config = dict(
    crop_scale_min=0.5,
    horizontal_flip=True,
    targets=['finding'],
    bias='none',
    drop_path=0.15,
    widths=[48, 96, 192, 384],
    loss='cross_entropy',
    init='xavier_uniform',
    residual_init='none',
    eps=1e-08,
    precondition_frequency=32,
    one_sided=False,
)
Rows from block 5 of a small image classifier, named by matrix and row number. Rows with one number belong to one neuron. Each number is 50 + 12 x the weight over its row's rms, rounded and kept within 0 to 99. All counts start at 0.
Before each neuron's rows are labels from the 100 images, of 14848, where the neuron reaches its largest size: "responds to" is what is common among them; "patch colour" is the nearest of a few named colours to the mean colour under the peak. Only what is clearly more common there than usual is listed. The data: capsule endoscopy frames (Kvasir-Capsule).
# gate: MLP gate (model.blocks.5.mlp.gate.weight, 512x192), inputs 96-143
# fc1: MLP up (model.blocks.5.mlp.fc1.weight, 512x192), inputs 96-143
# fc2: MLP down (model.blocks.5.mlp.fc2.weight, 192x512, transposed), outputs 96-143

responds to: finding: blood fresh; finding: angiectasia
patch colour: orange
gate.425:62 52 49 40 48 64 39 55 45 65 55 49 45 46 51 40 45 45 78 53 43 40 34 71 66 24 50 69 25 55 42 34 43 32 45 41 51 48 30 62 70 27 52 37 38 41 42 52
fc1.425:41 48 68 47 47 60 47 62 64 70 42 36 61 58 62 60 48 59 42 45 52 66 77 39 47 69 53 58 60 24 51 68 52 49 51 58 38 47 56 49 53 51 55 56 52 38 56 33
fc2.425:68 45 43 58 39 69 34 52 53 51 52 48 51 52 65 57 31 65 31 48 57 63 35 50 37 58 73 59 26 53 37 63 51 32 52 47 38 33 64 66 56 53 69 63 30 39 47 52

responds to: finding: angiectasia
patch colour: orange
gate.318:55 56 61 66 52 53 56 42 56 43 33 64 40 47 41 72 54 40 55 63 56 50 65 55 41 62 63 66 47 62 56 38 29 55 44 48 21 59 65 48 53 45 70 66 43 73 48 36
fc1.318:59 42 56 56 70 56 34 56 39 37 40 63 55 38 44 50 55 46 59 59 55 44 49 59 40 29 55 43 42 75 69 38 37 43 66 42 52 45 55 23 69 61 45 47 42 50 49 31
fc2.318:44 43 54 44 60 47 53 57 34 33 33 45 64 64 64 63 56 34 53 59 56 47 58 53 39 38 67 48 58 50 49 71 67 66 54 28 78 47 27 50 38 48 46 46 42 53 66 54

responds to: finding: reduced mucosal view
patch colour: orange
gate.431:51 54 29 59 50 47 49 51 71 40 40 44 39 33 49 45 48 45 34 56 52 66 54 59 64 56 15 39 48 57 70 48 49 52 40 69 53 54 57 50 63 69 55 54 44 61 46 74
fc1.431:36 72 55 63 34 40 45 72 43 54 48 53 56 46 55 53 46 51 55 49 48 43 48 52 42 56 65 70 46 44 51 67 46 35 45 73 51 59 43 66 50 71 42 72 44 50 69 35
fc2.431:28 60 40 47 34 45 62 44 55 46 58 44 41 48 56 52 64 43 67 48 59 53 56 52 70 49 35 69 45 58 49 49 65 59 26 63 36 38 26 60 61 65 21 58 50 57 55 29

responds to: finding: reduced mucosal view
patch colour: orange
gate.301:34 35 56 48 42 57 47 42 54 43 62 43 47 50 63 26 47 39 64 46 56 60 29 28 52 30 44 60 27 56 30 47 46 44 63 64 31 32 34 49 33 60 39 70 50 59 23 57
fc1.301:43 35 50 65 40 59 61 53 48 46 25 61 63 37 82 48 60 39 47 27 47 32 56 41 37 39 36 56 41 65 50 67 71 49 77 50 44 41 26 31 40 64 46 69 49 57 44 64
fc2.301:61 52 45 51 51 78 52 56 54 38 70 75 37 54 53 38 50 54 55 53 42 58 69 64 63 58 55 39 46 25 32 42 71 45 49 76 37 47 42 42 49 65 46 40 51 28 52 61

responds to: finding: ulcer
patch colour: orange
gate.75:70 41 56 32 39 67 66 65 64 59 48 65 45 51 49 40 39 45 50 57 82 39 59 49 52 50 57 67 36 46 48 39 47 30 76 66 45 56 59 56 77 46 61 42 36 37 73 50
fc1.75:57 50 45 49 58 47 38 51 24 41 50 29 47 62 46 62 57 64 44 38 23 62 21 49 52 55 69 54 58 54 52 57 62 65 47 56 47 42 68 63 46 50 42 50 62 60 40 30
fc2.75:45 40 30 64 45 58 60 56 54 57 62 60 57 41 55 43 68 45 61 32 61 66 45 62 40 59 32 53 31 55 28 65 64 45 44 50 20 54 53 35 29 42 65 48 66 68 41 72

responds to: finding: ulcer
patch colour: orange
gate.271:67 42 46 42 47 43 55 56 48 39 53 76 50 62 83 53 57 34 76 54 56 53 47 58 50 62 55 52 65 84 66 57 32 20 39 55 65 57 55 50 42 32 36 61 31 62 49 74
fc1.271:57 83 47 31 67 33 45 28 51 33 43 59 42 54 33 36 57 44 57 55 26 51 49 46 52 36 32 60 57 46 52 51 70 57 47 30 37 73 43 58 64 56 52 49 62 55 61 49
fc2.271:56 56 46 81 43 56 59 48 64 58 62 36 45 36 64 57 68 44 52 50 55 63 61 40 51 58 48 71 52 54 44 73 38 48 70 62 49 57 36 41 36 45 58 46 63 47 25 52

responds to: finding: foreign body
patch colour: orange
gate.128:52 42 57 44 67 58 47 48 65 66 66 67 64 56 35 49 35 48 61 39 76 63 45 32 34 33 35 32 49 70 51 22 29 55 59 48 60 77 31 57 48 56 49 34 37 56 27 48
fc1.128:36 64 58 39 52 47 42 57 40 37 64 52 35 57 52 41 43 38 51 67 51 48 49 35 58 70 60 53 51 50 43 44 65 44 48 61 64 69 56 52 64 46 50 54 52 33 59 46
fc2.128:60 68 48 53 56 32 56 46 55 48 45 61 59 37 36 63 36 57 40 52 56 47 40 55 77 69 57 49 61 51 48 44 63 45 38 71 51 46 34 53 58 56 56 76 52 41 60 57

responds to: finding: ileocecal valve; finding: reduced mucosal view
patch colour: orange
gate.365:65 47 57 58 69 35 62 42 43 35 66 46 46 57 50 69 59 72 44 54 60 29 40 47 51 63 68 34 56 58 49 47 38 29 53 53 61 58 42 63 43 72 40 43 39 49 57 51
fc1.365:46 53 40 57 67 52 57 49 57 63 54 66 57 33 44 50 56 55 55 74 47 23 35 82 62 43 27 19 83 54 50 75 38 44 41 52 53 58 60 39 45 63 24 57 60 30 60 64
fc2.365:37 27 55 45 60 35 43 53 56 47 56 79 51 57 56 54 48 45 47 53 38 34 59 29 36 46 48 60 58 35 44 34 50 49 57 53 56 44 73 57 54 65 30 41 53 50 40 47

responds to: finding: reduced mucosal view
patch colour: orange
gate.138:60 50 50 24 19 52 35 47 80 50 47 56 59 46 62 51 35 51 62 38 60 45 49 37 62 55 52 31 37 51 39 64 41 55 59 54 50 63 57 76 39 37 25 63 48 41 67 55
fc1.138:50 37 32 66 52 62 58 64 46 55 48 31 42 63 55 49 64 28 36 51 44 63 49 46 37 38 42 39 42 31 64 38 61 36 45 42 32 38 49 40 54 51 45 30 64 77 73 31
fc2.138:40 50 20 45 32 26 44 59 60 41 25 61 57 51 47 62 64 68 47 48 33 37 41 49 49 56 73 38 44 59 67 60 23 75 70 60 44 35 49 44 41 43 45 40 48 36 43 54

responds to: finding: angiectasia
patch colour: orange
gate.189:49 39 27 57 62 44 66 49 41 47 62 70 46 41 47 59 61 31 45 73 50 42 35 61 83 50 51 71 52 46 70 29 61 60 47 68 44 52 46 55 50 61 36 69 53 56 54 53
fc1.189:44 45 39 49 45 40 56 58 44 65 52 43 46 68 56 61 55 34 40 41 48 37 27 47 51 45 21 37 55 45 45 47 56 52 36 33 49 79 51 69 49 62 37 51 42 49 36 32
fc2.189:56 70 50 49 63 62 74 77 39 60 53 55 21 73 59 53 41 66 71 42 47 67 52 60 33 57 46 44 34 36 50 63 61 74 48 44 44 53 59 46 51 57 71 60 47 40 36 56

responds to: finding: foreign body
patch colour: orange
gate.39:52 50 58 54 56 42 56 27 61 59 56 42 22 47 40 45 63 62 65 73 48 41 72 50 40 51 30 41 43 63 25 45 37 44 50 45 37 58 30 55 30 44 35 37 50 44 82 53
fc1.39:56 22 44 51 48 38 69 58 48 53 51 45 56 61 41 65 47 42 50 56 29 47 51 42 31 69 58 46 36 60 40 53 68 46 54 48 50 48 45 39 31 70 46 28 65 42 53 32
fc2.39:17 48 45 65 41 64 54 68 35 29 26 47 46 49 48 50 44 53 46 44 28 56 43 46 43 25 37 64 31 36 69 56 43 54 35 65 45 44 57 66 50 67 64 61 27 32 50 49

responds to: finding: blood fresh
patch colour: orange
gate.215:38 61 71 47 55 55 61 56 51 54 60 55 57 49 71 48 36 61 55 51 63 64 48 51 50 42 66 34 35 44 48 74 57 57 49 54 52 44 42 52 21 53 59 46 39 67 49 56
fc1.215:59 52 51 60 44 57 38 56 69 77 58 58 24 50 46 51 44 45 57 60 44 50 50 55 52 67 46 48 58 66 50 49 49 40 56 27 55 52 39 51 65 63 48 46 27 30 30 41
fc2.215:54 64 51 38 42 43 50 48 53 45 66 44 46 51 49 43 32 61 72 52 39 60 57 57 59 64 71 56 51 55 61 60 32 53 73 55 72 36 68 57 43 57 59 62 33 44 62 44

responds to: finding: pylorus; finding: lymphangiectasia
patch colour: grey
gate.156:49 52 57 68 36 43 45 44 51 35 51 33 36 42 49 52 56 49 26 61 35 51 55 48 25 34 50 40 19 51 61 47 52 37 36 48 42 54 50 53 50 31 37 39 56 54 55 27
fc1.156:47 27 40 64 52 53 61 76 43 41 45 62 68 44 61 61 28 50 88 31 46 29 41 33 57 57 58 61 62 56 43 36 47 59 44 58 49 54 51 52 40 57 55 45 39 36 33 68
fc2.156:30 76 73 46 54 44 61 61 56 46 63 39 37 31 43 58 71 45 32 80 57 67 62 48 53 41 46 48 51 48 59 48 30 47 39 62 60 54 51 47 58 67 29 53 45 83 63 37

responds to: finding: foreign body
patch colour: orange
gate.345:35 53 27 37 51 38 65 50 44 44 47 53 48 48 48 50 37 61 48 40 56 28 60 52 48 47 54 48 65 67 63 45 38 44 56 55 29 49 49 57 48 48 46 72 35 42 29 52
fc1.345:43 75 47 73 29 29 47 53 48 64 50 35 51 61 54 73 42 54 55 32 46 43 57 48 43 40 23 54 51 50 60 44 39 55 50 57 69 51 41 41 42 68 66 62 64 50 53 55
fc2.345:46 72 19 60 42 54 62 59 34 55 73 71 58 41 64 39 54 38 37 53 70 64 53 65 63 41 60 67 43 76 26 60 48 65 51 52 53 51 38 62 75 44 48 57 56 44 49 60

responds to: finding: foreign body; finding: ulcer
patch colour: yellow
gate.294:47 56 34 45 65 55 56 58 53 37 80 60 38 50 44 38 48 47 63 38 50 65 55 66 71 50 45 65 61 34 45 76 58 65 59 63 46 61 47 56 41 36 34 38 45 34 65 54
fc1.294:53 61 57 66 34 22 48 49 62 60 30 39 28 62 70 45 56 47 53 81 40 57 57 46 58 51 45 40 45 56 54 45 55 75 54 46 56 45 64 34 71 64 46 65 53 69 34 29
fc2.294:52 52 40 68 45 52 38 53 57 48 56 68 51 40 52 33 72 56 51 38 43 25 70 55 64 49 50 24 64 63 57 52 46 62 48 62 41 60 42 48 59 74 24 43 41 37 38 78

responds to: finding: ileocecal valve
patch colour: orange
gate.308:48 56 49 45 41 54 17 41 77 47 51 47 70 58 18 51 61 51 65 60 43 58 49 72 52 26 50 68 54 62 58 45 59 52 43 14 54 56 53 44 29 45 57 53 47 58 57 55
fc1.308:45 39 41 74 74 28 49 50 29 16 45 50 38 51 46 56 49 52 40 48 55 63 51 48 56 51 27 48 43 34 50 59 36 67 36 32 65 41 49 67 61 44 49 39 27 45 40 28
fc2.308:57 58 45 36 38 59 59 56 39 43 32 40 52 29 63 61 54 44 53 44 56 52 58 42 43 38 52 58 53 61 65 66 40 28 45 47 48 37 63 50 60 39 43 53 60 56 54 42

responds to: finding: pylorus
patch colour: grey
gate.154:52 42 47 48 60 45 49 37 60 48 36 49 43 63 44 53 45 44 42 39 58 46 60 33 64 57 55 67 54 73 46 49 67 40 53 52 36 44 42 56 45 65 68 33 38 22 49 45
fc1.154:30 62 52 51 49 66 56 30 35 66 55 52 38 53 31 63 46 37 51 33 48 64 30 62 53 38 20 77 38 42 69 47 30 43 47 28 51 46 30 37 67 50 48 48 35 42 50 47
fc2.154:51 49 40 31 29 71 55 44 51 43 32 65 43 51 38 63 40 45 52 37 41 68 48 48 50 53 58 54 61 52 79 60 55 50 45 66 53 43 56 46 34 52 51 41 48 52 63 75

responds to: finding: foreign body
patch colour: yellow
gate.239:51 37 62 38 57 37 50 54 37 58 56 46 54 53 51 32 30 31 43 49 57 67 42 75 36 46 37 72 55 23 69 52 68 50 52 62 36 59 48 37 47 49 64 31 50 56 59 51
fc1.239:52 60 55 38 65 67 44 40 47 49 27 44 50 54 38 53 49 50 63 50 64 53 55 51 60 60 39 49 69 64 56 51 57 36 50 47 59 61 46 40 62 66 26 56 59 64 59 58
fc2.239:46 52 44 31 66 58 67 41 14 29 52 59 48 49 57 35 38 40 58 53 33 56 51 49 53 55 15 41 50 50 51 54 51 36 58 51 53 48 51 26 58 42 59 48 48 28 40 41

responds to: finding: foreign body
patch colour: black
gate.149:53 64 60 46 34 45 38 61 48 53 40 49 56 57 61 33 47 42 37 32 23 34 43 52 57 58 46 43 46 30 38 33 42 63 53 49 56 50 59 60 34 50 52 49 52 44 48 35
fc1.149:54 46 52 44 45 67 41 65 10 55 45 53 52 36 28 63 43 52 61 34 42 42 63 58 62 42 52 42 41 56 44 47 51 42 51 50 36 20 46 41 43 64 59 50 59 37 41 50
fc2.149:62 26 47 52 41 43 39 68 39 40 58 55 43 43 56 63 49 51 62 71 69 57 43 52 54 37 52 38 53 42 47 54 48 47 53 59 57 53 62 34 53 37 39 50 66 62 25 50

responds to: finding: reduced mucosal view
patch colour: orange
gate.257:55 41 46 40 54 68 45 74 61 54 69 46 24 56 42 71 51 72 42 36 46 55 62 66 40 55 60 49 40 59 58 48 68 38 41 41 56 30 28 44 38 60 47 41 54 38 24 43
fc1.257:39 46 65 54 49 50 44 44 33 53 42 47 52 51 56 31 59 68 40 73 67 59 41 34 72 56 61 46 52 68 25 43 66 72 52 62 48 57 60 56 41 23 49 39 52 42 44 50
fc2.257:67 38 48 49 19 37 55 59 71 40 44 62 62 51 53 21 43 48 35 45 43 60 43 57 67 62 65 43 29 39 51 33 54 33 58 77 46 66 47 66 30 50 42 57 38 36 68 60

responds to: finding: ulcer; finding: reduced mucosal view
patch colour: orange
gate.248:51 49 52 37 53 41 33 58 34 54 32 29 38 28 39 88 29 73 31 57 58 32 44 41 38 47 37 41 47 56 47 38 47 41 55 48 53 49 52 59 61 50 57 63 40 63 40 52
fc1.248:41 31 22 50 53 44 47 71 39 43 58 65 37 38 46 45 39 44 61 40 59 44 56 81 33 28 20 47 47 46 58 18 47 51 70 60 44 38 55 50 59 47 85 43 36 64 89 37
fc2.248:62 76 54 52 57 54 45 56 38 49 54 66 34 71 58 49 65 66 47 47 42 46 51 58 42 44 44 41 55 45 33 26 76 58 47 86 52 47 45 64 43 55 54 43 36 48 51 45

responds to: finding: reduced mucosal view
patch colour: orange
gate.34:51 55 52 24 55 73 33 47 43 52 54 46 22 55 38 52 55 46 30 40 36 54 51 58 25 56 43 46 46 67 38 47 21 53 29 48 68 51 38 47 53 49 45 41 69 41 62 49
fc1.34:55 49 48 50 70 64 54 27 62 34 54 48 36 58 64 68 37 61 51 30 20 31 47 41 45 49 47 29 50 59 36 43 48 28 29 49 55 75 44 42 28 42 43 69 61 54 49 44
fc2.34:45 28 37 47 55 34 53 63 70 49 48 59 53 38 18 72 52 58 50 48 50 55 52 37 30 23 65 45 68 68 53 31 56 28 67 37 52 66 49 58 34 61 52 47 49 48 49 36

responds to: finding: reduced mucosal view
patch colour: grey
gate.388:68 41 46 37 52 55 36 57 45 56 82 60 43 36 43 65 74 26 67 53 57 73 52 49 44 52 42 59 45 42 31 55 44 57 72 69 39 50 57 52 35 57 61 41 58 80 50 58
fc1.388:56 59 56 45 48 41 47 50 43 32 55 31 42 77 73 32 42 48 64 47 37 43 54 42 48 48 40 64 37 49 50 54 66 63 48 36 62 43 75 42 52 53 37 72 43 34 35 55
fc2.388:46 34 35 35 55 55 22 53 50 40 35 53 75 50 55 35 43 70 47 56 31 43 38 60 60 70 55 55 43 48 67 28 16 53 51 42 41 51 43 43 65 63 60 55 55 61 66 43

responds to: finding: ileocecal valve
patch colour: orange
gate.56:51 60 67 55 28 40 35 33 54 38 39 37 56 64 58 62 47 52 36 36 62 36 39 67 53 43 48 55 40 67 62 42 53 55 46 61 40 62 51 63 63 46 66 59 69 37 40 71
fc1.56:43 47 69 49 47 64 41 72 51 46 70 70 39 49 48 48 35 55 42 43 41 39 58 36 47 55 57 40 50 35 55 58 47 68 51 20 18 27 45 54 44 47 75 50 35 33 43 56
fc2.56:32 30 66 57 53 57 33 57 57 53 41 58 59 67 57 51 50 41 53 51 63 53 89 55 36 55 37 63 46 65 73 39 31 52 45 51 49 54 65 67 68 36 64 54 58 56 48 49

responds to: finding: pylorus
patch colour: grey
gate.245:63 38 33 35 50 45 51 57 71 55 61 63 50 26 50 56 51 54 55 40 58 37 73 30 38 51 46 44 47 39 38 29 57 35 62 51 56 17 61 38 39 43 57 44 40 47 69 60
fc1.245:36 52 54 48 57 44 53 62 56 68 54 44 45 57 52 51 62 49 64 39 48 38 51 47 59 44 45 54 67 55 49 34 48 36 66 39 58 66 39 48 40 61 42 67 53 35 47 40
fc2.245:49 46 73 53 34 53 50 63 66 58 71 26 18 58 45 51 36 70 49 61 46 45 62 76 40 30 55 44 24 53 43 23 77 37 49 26 40 65 46 51 39 40 51 65 54 54 59 50

responds to: finding: reduced mucosal view
patch colour: grey
gate.375:67 64 43 40 55 35 47 63 78 44 58 42 48 73 67 60 30 68 60 34 57 65 50 44 40 46 62 52 30 43 81 57 51 34 62 71 34 45 56 57 35 59 46 52 32 45 54 52
fc1.375:54 37 44 36 54 49 51 56 74 29 48 56 52 64 37 68 37 69 60 46 45 59 61 47 37 52 41 38 88 48 29 53 57 48 59 70 63 70 63 45 70 69 54 38 54 53 43 74
fc2.375:47 39 45 32 66 50 34 71 45 46 44 70 37 34 48 65 52 57 54 40 41 43 52 60 58 40 42 46 39 29 43 68 38 46 38 37 55 46 61 23 69 40 49 31 68 63 61 50

responds to: finding: angiectasia; finding: ulcer
patch colour: orange
gate.185:66 30 44 44 53 55 71 54 66 45 56 64 51 23 38 70 50 49 49 65 49 36 61 38 59 57 58 50 55 21 52 58 49 31 43 75 57 44 55 69 48 48 43 57 62 52 52 37
fc1.185:43 64 67 56 52 56 30 55 22 51 51 34 49 64 47 18 64 44 32 49 32 68 46 68 44 47 35 46 39 66 47 46 55 74 70 57 46 44 46 26 54 53 58 57 53 54 47 42
fc2.185:64 64 59 54 38 42 29 48 55 21 72 56 41 50 44 55 55 66 38 51 35 73 73 36 59 56 39 51 37 52 60 66 48 48 64 44 59 57 38 62 53 59 21 44 65 51 24 58

responds to: finding: ulcer
patch colour: grey
gate.298:49 46 58 32 26 63 61 50 61 46 26 50 35 47 57 68 43 54 58 33 71 40 53 59 48 35 35 51 42 29 42 41 44 30 63 65 56 63 70 63 58 57 37 52 36 48 37 53
fc1.298:63 53 53 33 17 56 39 67 66 48 55 71 79 58 32 47 50 52 72 50 52 44 36 49 63 41 53 79 59 51 50 43 38 29 51 56 45 59 54 52 54 53 43 45 44 30 23 43
fc2.298:45 32 75 38 62 50 67 32 31 52 60 35 50 34 33 69 74 63 44 60 63 50 45 64 60 54 39 49 57 92 37 52 52 61 57 53 33 57 47 49 54 57 53 49 70 55 52 64

responds to: finding: reduced mucosal view
patch colour: orange
gate.96:58 58 46 41 40 55 42 56 35 31 68 41 56 57 49 36 58 39 69 72 39 69 44 46 65 46 43 59 41 61 48 60 42 50 57 63 54 54 32 53 48 74 54 51 41 45 54 50
fc1.96:42 54 40 47 65 39 54 40 66 55 54 41 37 51 63 58 39 48 49 60 42 50 32 30 43 40 54 58 39 73 65 70 39 49 51 71 55 53 46 77 73 66 47 50 30 49 65 55
fc2.96:44 46 45 29 56 28 52 45 62 60 45 50 57 64 37 36 50 74 63 61 37 51 54 42 69 45 51 40 47 44 44 42 24 51 41 37 37 37 50 34 33 52 26 41 37 58 40 48