{"dataset": "capsule endoscopy frames (Kvasir-Capsule)", "train_examples": 42238, "horizontal_flip": true, "norm": "rmsnorm", "norm_position": "pre", "mlp_ratio": 2.67, "bias": "none", "qk_norm": false, "drop_path": 0.15, "mixing": "mixup", "precondition_frequency": 32, "adamw_lr_other_params": 0.0021, "grad_clip": 5.0, "batch_size": 512, "lr_schedule": "cosine"}
Rows from block 2 of a small image classifier, named by matrix and row number. Rows with one number belong to one neuron. Each number is 500 + 25 x the weight over its row's rms, rounded and kept within 0 to 999. All counts start at 0. Numbers have three digits each. After the name is the row's rms in percent of the matrix's.
Before each neuron's rows are labels from the 100 images, of 14848, where the neuron reaches its largest size: "strongest on" is what is common among them; "patch colour" is the nearest of a few named colours to the mean colour under the peak. Only what is clearly more common there than usual is listed. The data: capsule endoscopy frames (Kvasir-Capsule). In brackets: how many of the 100, against the usual share in percent.
# gate: MLP gate (model.blocks.2.mlp.gate.weight, 256x96), inputs 0-95
# fc1: MLP up (model.blocks.2.mlp.fc1.weight, 256x96), inputs 0-95
# fc2: MLP down (model.blocks.2.mlp.fc2.weight, 96x256, transposed), outputs 0-95

strongest on: finding: ileocecal valve (30 vs 8.8)
patch colour: black (96 vs 3.8)
gate.198 103:532510513472520498475481505473477477533499485547490441493435496517529507507501516525485456511532525515477490482517527499460506519446552482502479533497534479501527493502488550489544533544517512502495498497471534474472512477501468519470520534458514471471515482504512504487516464484515490476
fc1.198 102:512512491517484527494494524486479503503531470512527535500523531561501544509540519525507526470535502526522511491444517503545490513484495484511521507528507480531511496457526540521482500546522478545475536522488551492490527541499514489518519506481465471545549469501476475510530488479515511484
fc2.198 106:509488498506468499536519512469495522506472518509483500460459467506493443493443508525505517509491520509532482501476499477491499535528476499481479552480514493481535504493506488540522518528457519488446512489482468521518525511475492533497519541504502530479511504455533546467503545518458482550

strongest on: finding: ileocecal valve (36 vs 8.8)
patch colour: black (95 vs 3.8)
gate.110 087:538515483501530538514477476470492469507466499468492533478503516522525503540489519493509459467514547505470518459510457478504517486496531447499497481468512521514502508511488497530480478500497506481489511520497547540478528428504501497469553467510517446489489465496516468492460487534487479500
fc1.110 091:532481483504489502513427468526511459482550518481465484505412511519522502501472511482488485499516475498526513464456493500511524523515507478496514527539485480538469528526531489498492519484486508495514462522482499501482505438548509501494510502499496489477466456505507494511458481484486538521
fc2.110 096:539501506529517490500495511523483514547495536522523483493480519509470481516532486512438458512488477504498483569494499472563516523485489498498513463489507498489453498519509518529498521522488538456488467480527487486542514544486539494469492511505513505530471488510510500467507513550485494437

strongest on: finding: ileocecal valve (52 vs 8.8)
patch colour: black (33 vs 3.8)
gate.117 100:463481488546476520491519517518544521488491524467513517501487520485475514490502485461476496437473543528478515458536502458515508474481478479486503489540490543484526495537478510513523493491468517479493500488469456503509536508541514501465469512505506519526490495476519539476544484460534550478
fc1.117 098:463486458488476455526509505536474465487536520514518475520522527501455500538504475514485500509534523517474471487510512519497512521539435470485501500510475533469510498490506488470475524471506520492470545488476467512510466517472477510465533510545492534475532507459541540498524491488464507490
fc2.117 100:524496479499446474508485525530503476484503549537490494496503458482522512494527529513538479468513526528508433478520520438517501485446502503527536491497488513504480514539500475484527497519496506538509531496497467499519479528513527532506465486525490520503474496512490560511566507485495526521

strongest on: finding: reduced mucosal view (35 vs 6.2)
patch colour: orange (33 vs 13.4)
gate.170 114:512495471533497461519497548535449470469502450508497481465506538510492480468536491501500452529472475510494489478486474522514536498503527503527525509510523494456532457554488543518466464483477516483509541499554509528528504495539490518491464462527502493490501520494484497492475481499478507516
fc1.170 125:495532482513524498472481468496442494509496515465506523505477519511497533500508468497501473497495417479539487475475484495502520448523518502528517485485527497482521478537503548500504503534499511505534540493518538465509490484502472486485456496536502451518471440515524493512498515440492496484
fc2.170 092:554558495518525517527487543501484518541485502482501493546555486465499489474524534470478479495518522482480528485488517546520536499486476493489478492506473440545499516500544491510495486499526515510490545539487501491540465517523477484505529525528518512478526500478508502524464478481460514489

strongest on: finding: ileocecal valve (34 vs 8.8); finding: pylorus (32 vs 3.4); finding: blood fresh (25 vs 0.9)
patch colour: black (98 vs 3.8)
gate.88 115:524554487506455507480482481519499503575501484498506514489533501514450469490483469508507472481465491493489454504529466454499490488499534508487473521521506535520533499462519489480492500487437501460494491520491492533496535472466475526505453496479551502531494512469499467514505518509485510541
fc1.88 111:490481496523494467506511528484487471517503500488481490489481483492495522481494473495508505534500481481501515477462568529504521533533506542471510483498493510520501472516487514509514536480512501554464497544501464500509480564508485478505528478536476518525487462558515552488444487454517546508
fc2.88 116:494489423502476513515519522475528495540524473530454487477507469474509497504486501544494521470512491479522482518503497519510505502482447503484449499469503493556515508511506512498503501534478552500466467500471444509472517485504475466474464535517481445488470521492495505478475506480525473521

strongest on: finding: reduced mucosal view (36 vs 6.2)
patch colour: orange (58 vs 13.4)
gate.13 089:547560500494505489493496475508511489539520479527477518490547480501485477488496464498536450502519507529514500528521525515465558478516464547511541469493510480492518509526504494503495510496474501501521469494528478495535461496479517464474489489475455492473540504557489519461448485516517522494
fc1.13 093:484504465522519429522499511514477514524543486459524437491479509512520491491504510448503498507474502465543535511474471514514480483495504493518528476501471506517493500498502535467501542516465494498484478511509532518503435496506527489507471507512527435485445463506523522528487464493522500514
fc2.13 098:493512478511541525523478497485475516538471499515499487530551489449514472463492506501460519485501533489462544494508514477480500531510480490470485510517447460482459517496519492481505486470479498486524453471512471492511531537509488480490511450489492485508486514512447517453496457552470508469

strongest on: finding: ileocecal valve (28 vs 8.8)
patch colour: orange (44 vs 13.4)
gate.169 097:493468493478540513463504466489502515498516475480457486529527504452486523503477504509470485491495499516459524493467507487487522511491529492524501503519463521519500479505534496488521433539497485482513529495510467504469470561437472523512500506479463498460534491576485520465500515489505517481
fc1.169 094:502511510479484512525489488461531445505480529495484520533556534480522529472505520495493544511500481513469533493468528432492486482461492477458454539536488501528519452477498486515505508518503502510478509475518506495504572522516518504505482492489497527460530505486482525456507537518488504508
fc2.169 099:464545504500475476516479502490564498488498512536457486451523519536494483473549485464535500467484472490532503499510510492514470533484516520505516530469493490479528455542479505508528519494461473527514497505500499534530497533525502510509493489535457500492547455517470500485467541532513519493

strongest on: finding: ileocecal valve (38 vs 8.8)
patch colour: orange (32 vs 13.4)
gate.149 100:515481448502515472507507545513522539531511528471494519476522524467488467477531509524502503483518480477515522554504517533518504496540505553481530490480507498482521441510462504488492509494507506509521473517530493506493497464452516525550451489501513508474515480498519489502491418490471510475
fc1.149 095:517524477482530497536529511536536523514527525538509495532503494461495488525495527503477501479524527480447455516495508515496496520517513531455476483495441492520509476507529482507524516464473493484464497534494479508552460555459492525529509496433476500481476525493528476493520512480510505488
fc2.149 094:512466497518515523521504513493499506497475511550489477456527499488553447483485484499470528510485496496480453485515477468488461506466543456499467508518524508489494460508476505516502507460481481509480433465505498471512543522512508485509488478532529493527473549509472547518516489473531466484

strongest on: finding: ileocecal valve (32 vs 8.8)
patch colour: grey (80 vs 9)
gate.213 106:505501499506524510447500502484525515532502535495505491557514475491503526465476524541513509490514465538497551475523457487499474455504484460530504509485521550556470511466484473484510529545476482510477514482547525521499495501542520468494495504465482459497468512483477513483489470524527504514
fc1.213 101:505507486494512502478529520503518469498508512489509509494522465493476499476512513497484488510486526529477464521506475492511541504515530503443518458489549488469520490523576511482524499511455482526490504444530470499472477506545486503503514502514482489490447482576482456533495529518503521533
fc2.213 113:477477474529479428482509519519460481487501483473546502480496538494518469478513479490475455505518490508528477473525515500484518480523505503512499464487546467494493509487506467466504496469547511450481510511548491504476523506510554472502541534473504461503474465537502485528530509506473472479

strongest on: finding: ileocecal valve (37 vs 8.8)
patch colour: orange (40 vs 13.4)
gate.163 109:480499493486518486514519499506514514547464472532553491552506525533495489505508501504517530502505457433494510466479528495489472450478479464496489450479467480479492492464491467505545505554516514470530530504484540433491492491473498496500489517528513502497510527500532467514482495475497522487
fc1.163 102:519531457506524434477487509466518527440506470541491493483491527474492526500477520503475492485517529541484512531502511488515516516505499487492499539537515554518517485478504510463474503484500505521502522526477478551520516532522495521534467490543503486558523475479524529487501555514484481476
fc2.163 104:514520456493527506467500472514511497553481497540530485530474517527486496500532474517524514522502428530487511467485481476440499488509536487506524476492525424501469466500469498511510507513524517472520516480462572497489463484499477495497499485516496474484497548504533475499490499514491510504

strongest on: finding: ileocecal valve (41 vs 8.8)
patch colour: black (62 vs 3.8)
gate.4 094:498493513521493515501530527533461486508414534497483498529519449532521508528498501488507504470502472510496500501563475503509502465492522498472449543491527530494529469478489522508495491478550541467520517455521520531534540512481478497488522513481484515520486477519490474523529503481466505500
fc1.4 092:522474457489491516474466477484498495498532492486497491495499545482448506493511476501475460534472488489496513484467536504498554509507475478527536463507466517535515501559503483479529476556514464523510485484503486493466502495526562498505488457511480501474494509524528557468461517481514486493
fc2.4 095:484542491526468480482511515510502510532508502519561480494484498561514487501468459490508525483531486503510507514548488474490473533505540482477493519528471548500503489519477510545526530505544528503448528492538514479497519492470514530514537501514471460497540488500501482552522501481483457519

strongest on: finding: reduced mucosal view (48 vs 6.2)
patch colour: orange (41 vs 13.4)
gate.193 108:544502484552498461483502501542507468529544479518460485480498503553519483511476531516455513482500502494543476531491467479466499477473481499533560513515516479456546515509489508491515495477510488500512524533495505508518480465516535493480490457494464462486478539520467515518514475499531496467
fc1.193 117:491481510485466506517519479497503482490461491509492514513486488518518537499496491500513506531451513518458550468532523524509522471538503531506449545491507522514443504488511531501531494524467506521462455497514484486491548512512473512488538512495519481481521493491519490456451480561479551520
fc2.193 101:458477502484528427485475510523557525494521462490511521501501466513493517500486460491511499464462517504502471486517488474475460514506504488505529487519521494477546515557550513461504469503483496499500498471490507498519457460505531491533468462507524490492475537534455495517506545493520515492